From a checkpoint of a small text-conditioned image diffusion model: patch size [4, 4].
Rows from block 2 of the denoiser of a small text-conditioned image diffusion model, named by matrix and row number. Rows with one number belong to one neuron. Each number is 500 + 50 x the weight over its row's rms, rounded and kept within 0 to 999. All counts start at 0. Numbers have three digits each.
After each neuron's rows are labels from the 100 images, of 14848 (inputs lightly noised), where the neuron reaches its highest value: "responds to" is what is common among them; "colour at peak" is the nearest of a few named colours to the mean colour under the peak. Only what is clearly more common there than usual is listed. The data: photos of plants, animals and fungi (iNaturalist). In brackets: how many of the 100, against the usual share in percent.
# fc1: MLP up (model.blocks.2.mlp.fc1.weight, 1920x320), inputs 64-127
# fc2: MLP down (model.blocks.2.mlp.fc2.weight, 320x1920, transposed), outputs 64-127

fc1.633:441473523549523479538462479480482558457465411494486592511507524529466506390541499546574426548556500523482497580453557496544523524492540502492446521583450470533496504456448468507451515433406489
fc2.633:539454503486449506495506512549544530432575540437519565477543440516476516507548453527467535516488471511543485531520485453455439571480536479538455555534494464453513446459490511420489594497531518
responds to: order Passeriformes (58 vs 25)
colour at peak: grey (77 vs 50)

fc1.165:527509427528654490528494498464435485488495437577440463558535563575497441469471402542467553489540509556561413396571458437483501572497423543430495516453438428435523503478532444538578390381482587
fc2.165:474581456513571512454508634436596502490495528517480415509534597496459478510547476540490548501476487467538432540407492479523458535481499473399497516536500495528483503478576439506581553532537426
responds to: order Passeriformes (56 vs 25)
colour at peak: white (26 vs 5.7); pink (26 vs 10.2)

fc1.450:460459466485510421513466548547494501539499533452513504514539460437466552512552575593479542533538544411416470543535577415422454483551523493407487476499556498473457497504568490550563560518532449
fc2.450:501492433522553491523432523483503542443508510501506375486476535501473510439410505527393506483478465460463523513491529495412429472511502405592551477522556506503480501550592422484507523518445503
responds to: class: Aves (94 vs 55.1); order Anseriformes (37 vs 5.5); family: Anatidae (37 vs 5.5)
colour at peak: grey (76 vs 50)

fc1.580:461490430540491507561608483401472501484449457443515518504504433506569426488472474470461427522488566448505453504469549522551500465460457533531503541488439445524491514458495411459501515452503529
fc2.580:521505472492528458529469544453469424587531452565589543470562427495527455667580527484611557461508538524526509513451489529532481467508518505474535474530549489432465557486508516641540495517450512
responds to: order Passeriformes (57 vs 25)
colour at peak: cyan (27 vs 2.5)

fc1.441:485490497521537462531521552380525456421480566458509542426487484541590514509475464435504531442421537431463459470591555477505479583527456456542487433512557506555443506457533438459487518473477549
fc2.441:530404530505527506500595468456493426452515423475562608577551568490537491511515500473504424472485400501474506540563485476485547583536514551540558429526526517549598465543499513613502502435454524
responds to: class Aves (91 vs 55.1); order Passeriformes (52 vs 25)
colour at peak: grey (75 vs 50)

fc1.727:456600493517558519471511549443473525578494615480483525457496536572563460558495500570489483545468525489498426506442481469534458485416539468482482527479467493501585443517436566517518537455516495
fc2.727:482493525471530641487448573501538475456527484486537542434403525525489492447419503422472510479525441572547455436511469511469491579592501542588507444483510386609543491539372430477420556497453531
responds to: phylum Tracheophyta (25 vs 7.3); kingdom Plantae (25 vs 7.3)
colour at peak: grey (76 vs 50)

fc1.489:520504556550543584527522554512537480438498553511717662567614579543403348480561494509517428461515485514552566590521537518498525533463472538550551487413493480477519555497535480496526514473477487
fc2.489:554503560550562497548463555511502528511465480522292604483555469441412331564367418499591503455539512542509492580509484549484562470508426460467450520557503464496550495489506543535517556428499512
responds to: class Insecta (69 vs 29.2); phylum Arthropoda (69 vs 30.8); order Lepidoptera (35 vs 13.7)
colour at peak: pink (34 vs 10.2)

fc1.424:485507446525490562533553526492504561561533547662484437458510500424515516560433499482479488448432492563581518499534457579610526462551518505581561511471455480516582558480550440549467487444474532
fc2.424:581515511509491495505466566573512477593496432552486421583538592456533511497543563468521497469456498448596555469512524453510455398523539525524515412526458532437562516451502462632476585526512539
responds to: phylum Chordata (98 vs 60.9); class Aves (96 vs 55.1); order: Anseriformes (26 vs 5.5); family: Anatidae (26 vs 5.5)
colour at peak: grey (78 vs 50)

fc1.603:486504439506565528540487583483487446498534489501479544505498494544517454449494413498491536514533527463526441431489552476471459581479501533446570476558521475500558447536417478512476490523463524
fc2.603:528442429479521464498443439468511462500485539439518497549532498508486504429563521531575533478453438473463510528442475506504554422409471414463460440526437558546555511571473447565498446490523457
responds to: order Passeriformes (55 vs 25)
colour at peak: grey (83 vs 50)

fc1.687:540549535527534543527527544485540470476513433465482389530460503507467593451512440442467521475534558494642512479483493538457530492528520513457484408472543436508459501374542504535531507509505485
fc2.687:535433633432508460451493428571490445507467590524478429494489517471476496451514418494475511544468431465588574496515474539551486486483517555449423549472366584429423555427497449460658429499510530
responds to: class Aves (89 vs 55.1); order Passeriformes (64 vs 25)
colour at peak: grey (78 vs 50)

fc1.316:519636438514477515553584534489583473447497591427493496522483578461356529485540502575456540429356431532512440560511478485517463451499462393489484552567467473553519539488516418516514458477485470
fc2.316:500510353540461506408494537439491516495624543511488580475521454521513528548527417507498547413500616494507451404437468511495482529459509501503506570527515477436470506435453443558470580486529512
responds to: class Insecta (60 vs 29.2); phylum Arthropoda (60 vs 30.8); order Lepidoptera (32 vs 13.7)
colour at peak: brown (56 vs 24.3)

fc1.103:473528530467482577566486483527454448451471455490486464493519527475454557457553524552435558499411443418473545546519427488539563450455492391511444427523480425372533445541530555588543446530373496
fc2.103:534476635545366497520468439483525474556547493557504533584509471455504523477469542521625446415492558489523499496589569467499482576451530595531453516530472505557574516560513572437544540513357435
responds to: class Insecta (69 vs 29.2); phylum Arthropoda (69 vs 30.8)
colour at peak: brown (80 vs 24.3)

fc1.215:620531443473547538489638536565518610447567521533527580593586556449436536583445550520509474522415505495478535495507510510453471453494581444489346537510439536457462443503517453546481460481563612
fc2.215:468412458478443569538527507545504498502554490512486571427539493429463400513498495490578545535438503539552492533429482445480461498537536514496555528506452478517438423523400492512512521457526511
responds to: phylum Arthropoda (63 vs 30.8); class Insecta (61 vs 29.2)
colour at peak: brown (50 vs 24.3); green (28 vs 2.1)

fc1.472:505496575595523533497576578405555467504426554487503530436445483509496506534487487571449417422510495478488459459507520517540511512511513502485564451490439449483508459488516365505525532510458594
fc2.472:590479483553504496436566466634498495504616439418497508540593620463473514462444458468479445549542506593516465476543557534496466434542536635496464506495492590518510544483543542496623521550454542
responds to: phylum Chordata (94 vs 60.9); class Aves (93 vs 55.1)
colour at peak: grey (80 vs 50)

fc1.56:465543483501494489528479519435471492450427511512367435501479564521568451511472536580526586459528519488543536465543489482490526553473505497461541542424532467460490461564558480415489427495495457
fc2.56:574534606513477563505468563415477436475468513466427464464503587466477442424424395537496524466487520516528472526501501453521512574478552415520486528516439524475524502450482536571472497514505493
responds to: phylum Arthropoda (96 vs 30.8); class Insecta (95 vs 29.2); order Lepidoptera (56 vs 13.7)
colour at peak: brown (67 vs 24.3)

fc1.587:480445583571468511550523527400508440471501513530502466421534443590508501439534581437505475392541482462539471525482529469518454437506405525529550548535481480506417459502614417533433553450455466
fc2.587:480436527522519574454468453541497489496502664568427570518432466526493469482478491476521403422555499496548559432547466544488577514428557523577464494504580471471448547463581495419508400464486520
responds to: order Passeriformes (57 vs 25)
colour at peak: grey (84 vs 50)

fc1.350:360489411537539519537453577640482480522442466537542449470481580473509478566516549556560503592423541531495506479522518480457489420465511522487408441476507548554620448550379478575533464480478597
fc2.350:499448557540487565523477585431534371510455509433448459479405467599541510433460539384395482557417463515490508460467478419454485455519538480511519490432517526422482477556498553548502532542475512
responds to: order Charadriiformes (25 vs 7.6)
colour at peak: grey (75 vs 50)

fc1.255:600485487496537492586479598490429554508448503537567506585565533606469485489483532457481516537442463465521490480474505486516425526559471511552530474514429440471460536376402472393490477492483485
fc2.255:468562456478549522447543560380461440450489548476520571481451467565565552498446473502430498542388546430568466490548446526453453449544539429555470576507549416559449452425493477541411510494451535
responds to: class Aves (86 vs 55.1); order Passeriformes (60 vs 25)
colour at peak: grey (75 vs 50)

fc1.631:549526540508478474522582493422452521450577466362414500466493600544535514493441522498481486610519578501479474511370471424570453471435498510494537554437443495461588444517531527452441439433461496
fc2.631:442625513462510505508494417432499533543480546516581523534486529533488453502465456519495621568505484450466520501516515437550554366533501477479432501488475530515456529557514493506515536501455469
responds to: phylum Chordata (93 vs 60.9); class Aves (92 vs 55.1)
colour at peak: grey (83 vs 50)

fc1.238:429499473454518541551474452465429509487543628392481425479487477536565484582522527546474456558534528487586507564567453502526498447509478454555487532481504530518401597562514522468483477570477536
fc2.238:549507395502525488507533483502519536493531563491518487570532429493534468386578548474345395647451417475539479451534465481507435543559491495515491522508528478507564519389399500512535510544541515
responds to: class Insecta (64 vs 29.2); phylum Arthropoda (64 vs 30.8)
colour at peak: pink (29 vs 10.2)

fc1.276:484505492607532497540482524490387484479487560552484500526559474526492538536463419487467626562476504534536511595418416538455499443504497416490438588487511479436492503507545536517481533376468473
fc2.276:603538514425510553459534501448561566447580422408507560422523479477511470562533451501503493515535495481526509430524570585495469497466529523552454537520462502467443489384474503469492425556438567
responds to: order Lepidoptera (31 vs 13.7)
colour at peak: brown (50 vs 24.3)

fc1.330:514515548571525596553550536552574533456560531414494499513518507509474515529508448583434504505558571466507471383462418456490592582423593501480488461437493448519598545536478489487530461554538528
fc2.330:503438608540484537459483459423592439604585486411456514516455535538555417460379484477537540608508456497458597467539462536493585545510558464506585538477478433490508572485497447470409442494481540
responds to: phylum Chordata (94 vs 60.9); class Aves (90 vs 55.1)
colour at peak: grey (78 vs 50)

fc1.123:540458422496567489539525528416541512414463578504560531521435436458618529430396449517471478480437550484479452452448514456555646568487486500472580427438524504470557508469507436558498472536418533
fc2.123:526426637506515532436558363451484511397558503458523501567539414466606523517490497519480456559570448547477486484502537440447340498505510564487542467428452458595547468450524432453492507464443457
responds to: class Aves (90 vs 55.1); order Passeriformes (55 vs 25)
colour at peak: grey (76 vs 50)

fc1.199:503477581522555552522531508454537542499462525574431502424529448470498562487447493477461531491518639516528529525535500510468488612439551520515440572424542630504506527502460590485491552491479506
fc2.199:462425520451454513547619524536560504518502559479532504415594523535495471556469508442596465476481409544566553491542528519489469599520481535444480488488475537521568479484507522498508468421470507
responds to: class Aves (86 vs 55.1); order Passeriformes (59 vs 25)
colour at peak: pink (49 vs 10.2)

fc1.485:461557502587516499532444502548516471469572465430468532506414547487551523459518448633532554444490520470520423503452537540485518478467538475505478469598548413524563609568540473531547451476470392
fc2.485:500500376483516475482535452522482499525548554562460449464520476455520484483442570485505453450492461584561416527551470520506455612518446463488432425533500583445496418531567492488483581465453533
responds to: order Lepidoptera (33 vs 13.7)
colour at peak: brown (52 vs 24.3)

fc1.365:494515575492548436484533438538448492405579565519475482512546483513475495517463492493530528531507523543569462586579494545477471510433529420527390537485512552414504484484372485463522444436473398
fc2.365:532456502502515445560496519532449495460570478515520538506562493555526406469609462455453561547572552491474553554466436473445486521557477410513542527459387534530504433510441541546492492545534548
responds to: phylum Arthropoda (69 vs 30.8); class Insecta (68 vs 29.2)
colour at peak: yellow (32 vs 0.8)

fc1.766:445607564506455586558464516448544552405499491487537443537538463446438498484523607407514515492483410485463527515477554378519533334515465512398567486525521507475537598507472478487477532508529375
fc2.766:494480587477410482463454497441441537525518542497529542567479511521485504590557541525517527443583527558508482485536456409576461409524506474474549498520525463510505554540551497518433462494484552
responds to: order Lepidoptera (32 vs 13.7)
colour at peak: brown (54 vs 24.3)

fc1.333:547533591525513448501511434539483560482574512515389484480509472503490447402613472521495488469477480457469542571480482444440519419673443495511612487464448454422517473486549571576552480487471459
fc2.333:523563528435434536529447504518517563401421527549490533547591464414483629628541495539488509558488473514451496523651491535447532446445411529460410515565527459500485524489578454505486467498593485
responds to: order Lepidoptera (33 vs 13.7)
colour at peak: orange (37 vs 0.5); pink (26 vs 10.2)

fc1.618:460535417572477479516500544468525443410470498500522554478568506512540416381536491481520507527535444513492514511460449435502467536623513486453560517385489516434543510585575545683575504533535549
fc2.618:503502462501411495494515465337479487503492500506556472458471454440537454583539502513521513523485510455508494498489545509452488571447526494518552470494494494487518495553531513487516495447514483
responds to: order Coleoptera (28 vs 3.2); family: Coccinellidae (27 vs 1.7)
colour at peak: brown (53 vs 24.3)

fc1.39:479656514501509571564502524500526449433494631527526468532535475464465559449483493457543552573547446497487445490412479568616523546498468459484513479547468469478557465476469544469498437458500403
fc2.39:445458399512452468446486491497420492499537411518461486492512488479404515507571423437349479542521557454509539471519457593457542575535494552508588512494510532522463543518565461483488581483500578
responds to: class Aves (91 vs 55.1); order Passeriformes (71 vs 25)
colour at peak: pink (30 vs 10.2)