Rows from block 2 of the denoiser of a small text-conditioned image diffusion model, named by matrix and row number. Rows with one number belong to one neuron. Each number is 128 + 32 x the weight over its row's rms, rounded and kept within 0 to 255. All counts start at 0. Numbers have three digits each.
After each neuron's rows are labels from the 100 images, of 14848 (inputs lightly noised), where the neuron reaches its highest value: "strongest on" is what is common among them. Only what is clearly more common there than usual is listed. The data: photos of plants, animals and fungi (iNaturalist).
# fc1: MLP up (model.blocks.2.mlp.fc1.weight, 1920x320), inputs 0-63
# fc2: MLP down (model.blocks.2.mlp.fc2.weight, 320x1920, transposed), outputs 0-63

fc1.183:079151130154117130118109147132110110107156095188075134143126151159197127120124112147073146147120109120137042204103147136133082187145107116157112135160193182150170060119180117208061158118112114
fc2.183:039100159063154130112113107165113158182137087100146143163113112110091115099112171127174136092085103149198051174104115122152129148087091084221159152100159125085111169124105103104142111117069142
strongest on: order Lepidoptera

fc1.599:115129184167164171121128123134131121116088114149074134101131091174138132174079149129090144196133204112167107130103145163124090181104144129150206124122145171133149138118141130160118126140123069
fc2.599:093120160101153129112126090132105132157139162156105100122167141048109122118160116123084096193137099113128195097101080180061112185173128163109091140121227137169156054143157125145154117125144118
strongest on: phylum Arthropoda; class Insecta

fc1.385:107157165116125139146170119165175118119159148135145061147064046152131119127146146159116069140117172164092061117172123150069161153110109134138063097103088114193151112120139231113135105112099093
fc2.385:126009052092122116154161137106115155122125146148157115079125077101158106104119150158120103148145111134176089143161173138121205181144153092133139102134115173136110096156115112199087125107108140
strongest on: phylum Chordata; class Aves

fc1.25:145088101155104146166129103182091120074090084171133153105117113139082142195121162174159119153083140090096139179137168165164093139168112137184124208163135125100143076067112120164100210144165093
fc2.25:110082109132114097042066097114125149165193105112087110140124155081162142087148091129134106099175220136091135158106169167155154075110078119189151185151168127169133187048112135142174091091145143
strongest on: class Insecta; phylum Arthropoda

fc1.59:145102129129162143123106095113095106148138136117133111152091155156123099119070093108148137143158181122112124105141107209073164135146115170125155114104104148186164155166150134107100123087202139
fc2.59:156211113157135089134093089110134110085102143128073094171121145024114169123157085181125146145156136143121074161118135122179151120143148108178124143129172103118168111114157168181096134142142141
strongest on: class Aves; order Passeriformes

fc1.516:124102165116090146123150113169102102147146103139137136091075116128131206109146138122084119144097145125138101102149138151191128158168117173152074192152131136135107089098126152166115092148148079
fc2.516:091095142131134160164142135090106140079147081131095180125119157130162131087106135140123099105144189148155097119111150117104130167161096131120156161103140141190158166121154159126128169150144103
strongest on: phylum Arthropoda; class Insecta

fc1.179:094183136142179200107107164150119117124099138193163127096119113097149112126173085129093144161133099128164137148130196174143173109141130125113136078122120162197162103117123121153123090091218116
fc2.179:100079104174199086112081119110125129118091139103151106111121144118108141174104203145182213116095171157148159159142109137148122129115155135113067104138124100093069134144164134148124152033132147
strongest on: order Passeriformes

fc1.255:046144166112080109084073099109085164164113110154175097156133105097123116144133129153128174096102075174129156137163132131160082129173119079101118153084146115148128113191104106162092166143138155
fc2.255:154132119121157126089129109174134209140138138135147115167103125114093090138128115115134116128118113116189164151112129194118107086130114114108166127186152196149055155100129126098122126122120091
strongest on: class Aves; order Passeriformes

fc1.202:141123086116134127087135102116163093175069147115081113171115128059113214127121171116080151168123114091159137129132124138179137183142138157132054143100157155068134157071172147149184167138114121
fc2.202:213206107182123122117099127110104161125142141222144095135152191135169186056163075134199154115101121133123131144147144153172101184106109130128131094118127081132131171114108178113075101103116124
strongest on: order Passeriformes

fc1.164:104040193192157139157168178158154175142112092060120078158124070175175139162068122060179137081134114134153150159175156117113096146123141146125064133137170166087171154155135140240121128155128160
fc2.164:109131194073153131152071096118128184146069101178148099193065136154110129088193124121148129131135125126177064129151154132125085130173148149172124138164146158125152126165145107078136079131118082
strongest on: phylum Arthropoda; class Insecta; family: Coccinellidae

fc1.242:073124131103069141148109119126151092103118161121133127161118147112125101109064128176164139084089169136134096111121142122092128111144149121135099095108177167116185124078177192108127091100191066
fc2.242:152138146120099093098113146094138144124138078120161160102060165132124087147135114101145149091152143149074151129152128144108091081084133093222168176149085152068172143161169126136157142108128163
strongest on: order Charadriiformes

fc1.220:179154092070168128107146165140085140110097180126109135041129174130113155169131102186129136087107136161119213129076194167094062161138136124108167114174143123088112179088158107152177154083145073
fc2.220:183139046167125123152181166108162079077135065124117115171119189173120140155123108099128113101126157203135087119095110116128075084119088119175088142151179063098156103183139126130151108132110146
strongest on: phylum Chordata; class Aves

fc1.766:100149135158066127183123132122119140077093146098137143163148149160170189159065131066179072114158162165135107125092112144153102210130121125075153162151106151120139128100131144169077160137122117
fc2.766:111103073118123077099128116172192136163103099181142130145096102114101203095131150130129118124134132035088088118103150149131154163156083077171141147119091139146170156140125036161159079161124149
strongest on: order Lepidoptera

fc1.563:032116154117087125146095172191133078119089089160155139139162171046109075121183155076102172072167136137086121123079125181134091069082139116108134135146204146126122093145126118096124148153110125
fc2.563:104123128102170103136125120113147131115033123121145083052138123174172074131198112113119127138105096130131108092164148137118051185121108105137133115149132106164180132161139116150111132147129132
strongest on: class Aves

fc1.147:093091186133144153144168158127127096174171127142152086119137125211167187166138133127123125129125070172113092130141120137154085146140110135167091138123139153208095089053167079135149121116159073
fc2.147:108139153127123159145108104079183099124149155075022099189181164159145132143081124116146090156105139089123109119106131115149150145107154138121182105140146195123148160149112147099151155056125156
strongest on: kingdom Plantae; phylum Tracheophyta; class Magnoliopsida

fc1.162:105120132080129137130115121115109144139129130120102149175092094143110114093086159166106096091120101162159107125071077130117144092184195165132188169132120107161151147150183122125100059102177089
fc2.162:198136079139101088063132138134157083134154086112138138097085170112124142085117086135135184150123197101114072116124169087158141135080110111102162096155127111099134172078111124211132147106130148
strongest on: class Insecta; phylum Arthropoda; order Lepidoptera

fc1.373:109151096199155076140130108189125129128092124187158139174167171083142110180147074185090144121110118152131110174105100135118090131135128124139077185060158116177127114062154171166105079078127108
fc2.373:090120156055153146124119115105085129106155129090117115129189138113156122137114169132124112131094132106144204166089142142097099114123122118131188153180132159091134064109149060144173168125146147
strongest on: kingdom Plantae; phylum Tracheophyta; class Magnoliopsida

fc1.735:141135168143134188102157202102111119134168139093172115124084134154179135106166118089108094129147086116157097190133095151098127151187123128105113123132207170118144114148217142170112104123131108
fc2.735:125162156079147170141150107110109085138161140084057116160172105164129132141142168084101063113150153139114159128107077112086135097134127135135101124113153150167157164061091084113167152135146161
strongest on: order Lepidoptera

fc1.511:132155146130135112123136143124162122120129153191132186108154151114146127166162128145126148158151107157112117145109156174180156130117141107109152142100164105108119123071119139129129104075128180
fc2.511:146178134146093138104116118111116110154121155076108145181132101161107137144146137088126167176117163111124122164119081122106129165135071127113118153115106148059122138146123135116108127165121104
strongest on: class: Aves; order Anseriformes; family: Anatidae

fc1.737:140145166128093151163097111129109101106091152131104127101148155093144145162119178104152099109158096186131103115149127169148149128114117132129102122111130135104114127114133116089149138130099143
fc2.737:168128135120124147098103124134125127142152141091142165114121158099146140148148168117151128130115169143120123131149131075108145111112089107129112109139129132090135127117132149157123134116157135
strongest on: class Aves; order Anseriformes; family: Anatidae

fc1.20:166101128116126138135170178160106069155200095136086090068086159088198170125146100126168142115079128153166106162163092157154189128129166106130083147115102240112116116076156144128118166126154109
fc2.20:140174158157162135204074139086117100100121090168084086113097119099094149141152123083108103164110117121114134185067073125095116122166107151147053142113151054112141134131085149094096134133123078
strongest on: order Passeriformes

fc1.46:084101124130129147179122113065156176057156126154162112144119146114107193140113116168112125112167101127105139121095114144132101142176121144124093100142148164201153131173156122104174111084166136
fc2.46:167079076156140171126106163166110162204118126051153144134120118143163156112120113138143147147200180131100157152076170094097135148129129159112149141100110122130148172136127177133087104104165131
strongest on: order Passeriformes

fc1.62:112128177112100125080170138130156143150146119140134128169133075146185101120133139091152101149176057085124053135194068162113178134119105137106133164077113125126174111152159200122106125106139152
fc2.62:190158067174132148140122122090150089085118110136120126153183178157099087154126136106096098131148154208111130144104175108113079155089134113073080106110177070145097152121149132151152126179170161
strongest on: order Anseriformes; family: Anatidae

fc1.717:055166178159142149126124115132153070173137121180062113093086146165151119140125126154141091130127108110132103120160120168114175159189182117124148135106112129165112110108133203136135183112100156
fc2.717:084103090089084135110126172104161168107145130119128080101042115098168077141112124207136140119150089124178116126175146133141161142150136155126135124210102173121133131127174111150148153139096064
strongest on: class Aves; order Passeriformes

fc1.194:149141083104097128099089154099116097058177146128131086044114146128139178151132173122106108073139179170129073171172136149176145144117116157153201123129125197112121118113131102127179130140148080
fc2.194:143110010135136143140098167119131191119079158126195163099140116120137125138121124162139111134100099152140143127161071146089145100151115139147079125159130099167145168136122098173117087125116205
strongest on: order Anseriformes; family: Anatidae; order: Charadriiformes

fc1.576:093084205139166171128129107131126118144170153151078085141033157200127109174125127100119167119133083137132101173180174146102129170126092127130044142156131168091142073118169127147133151144144099
fc2.576:137208142124114107129141075135146065118077101143018164124092102140119139069109115079168165142110110140119120135123108096112123147102192072075102117118178121172127174199122153121110131116108148
strongest on: phylum Chordata; class Aves; order Charadriiformes

fc1.578:150133079119130147075088111077170145105133186158125064103142128156125162153113094170162099103071153153124108126122207135122126116142134067146091093135121090098166174110181119113182114103176104
fc2.578:130187017068155148179134201110183123086175129137173187089116163095150136173092138108146125108162137163159112080123150104118113113129079128139105101141193129102146124132140087127139100153109207
strongest on: class: Aves; order Anseriformes; family: Anatidae

fc1.283:140153182115122156175154115135140136145124146153157024136132106158144136156062150154141161105173164107101063094097124131098113119130030149090182144089154169106169149135164064101127135116130119
fc2.283:100190088119043159114107114095154166143109153118053141181123124140136160100164056097125203140153104086151131144110149118147075170137043102118086109139101124126111148128139164099130131155108091
strongest on: class: Aves; order Anseriformes; family: Anatidae

fc1.205:065089148080103115124141116076141147158178141116111117155194117155165108058100162083175122082122166103108144130131063142094186169202166129093132100118111132123199134159138174136091165108162093
fc2.205:199140080130128130107110138111135106079103063107114118087157140192137156115123094144147126131068181157132145112131118088164073119097096090072119141147210120107127107146119170117122090183099151
strongest on: class Aves; order Passeriformes

fc1.659:116137123153099103096132174148102146133121114079137095170132078091129131116158125179142111190203090141127107123140167126151141174139109170087109081131161173149139183135113101125145150103126139
fc2.659:154133152071163153112129133062114136184132100200083124165168165122144142147128136153125092097161161120131118163175148131178107139139071140116171117130148161106120030151140149080131124100151124
strongest on: phylum Arthropoda; class Insecta

fc1.512:064150135135140085168118143195167158169089164088155160133145111115117108158156103125141182079119095084104122110087098125072106124129143107095081132054113188102131154160140173146088137085132132
fc2.512:139093130165207156133149119097092098103083154131157170111179149108146163145124172119141157176074092170080143108142178133098114148171119136071090147156175104126099105137126134091194090092118166
strongest on: order Passeriformes

fc1.448:108117083149138063125135119116143094140093111129103082102132140072106129124135111165122155136184094148097145103114157165122167071100174136130141189188172120085110138161125122148095164146120089
fc2.448:103116217143109097173119110143150117177125158122086171113176109113126055081205197141177112205091140120109123134137135128149147158130085143143150146085111160155107090135122061158152085085132148
strongest on: phylum Arthropoda; class Insecta

fc1.247:032113158121195191198176177156149130106179159160138114080180130122132116108094104124123138124117166110102158109134152146123180114108081116103148112143186133105139116115152128132133106102141135
fc2.247:223108137163053085102159104121098198100034135141101179140151114194143118125100119112146132100129139125174100104116181069149095115096110099127165110105132094095100128144149133136126127104094123
strongest on: phylum Chordata; class Aves; order Charadriiformes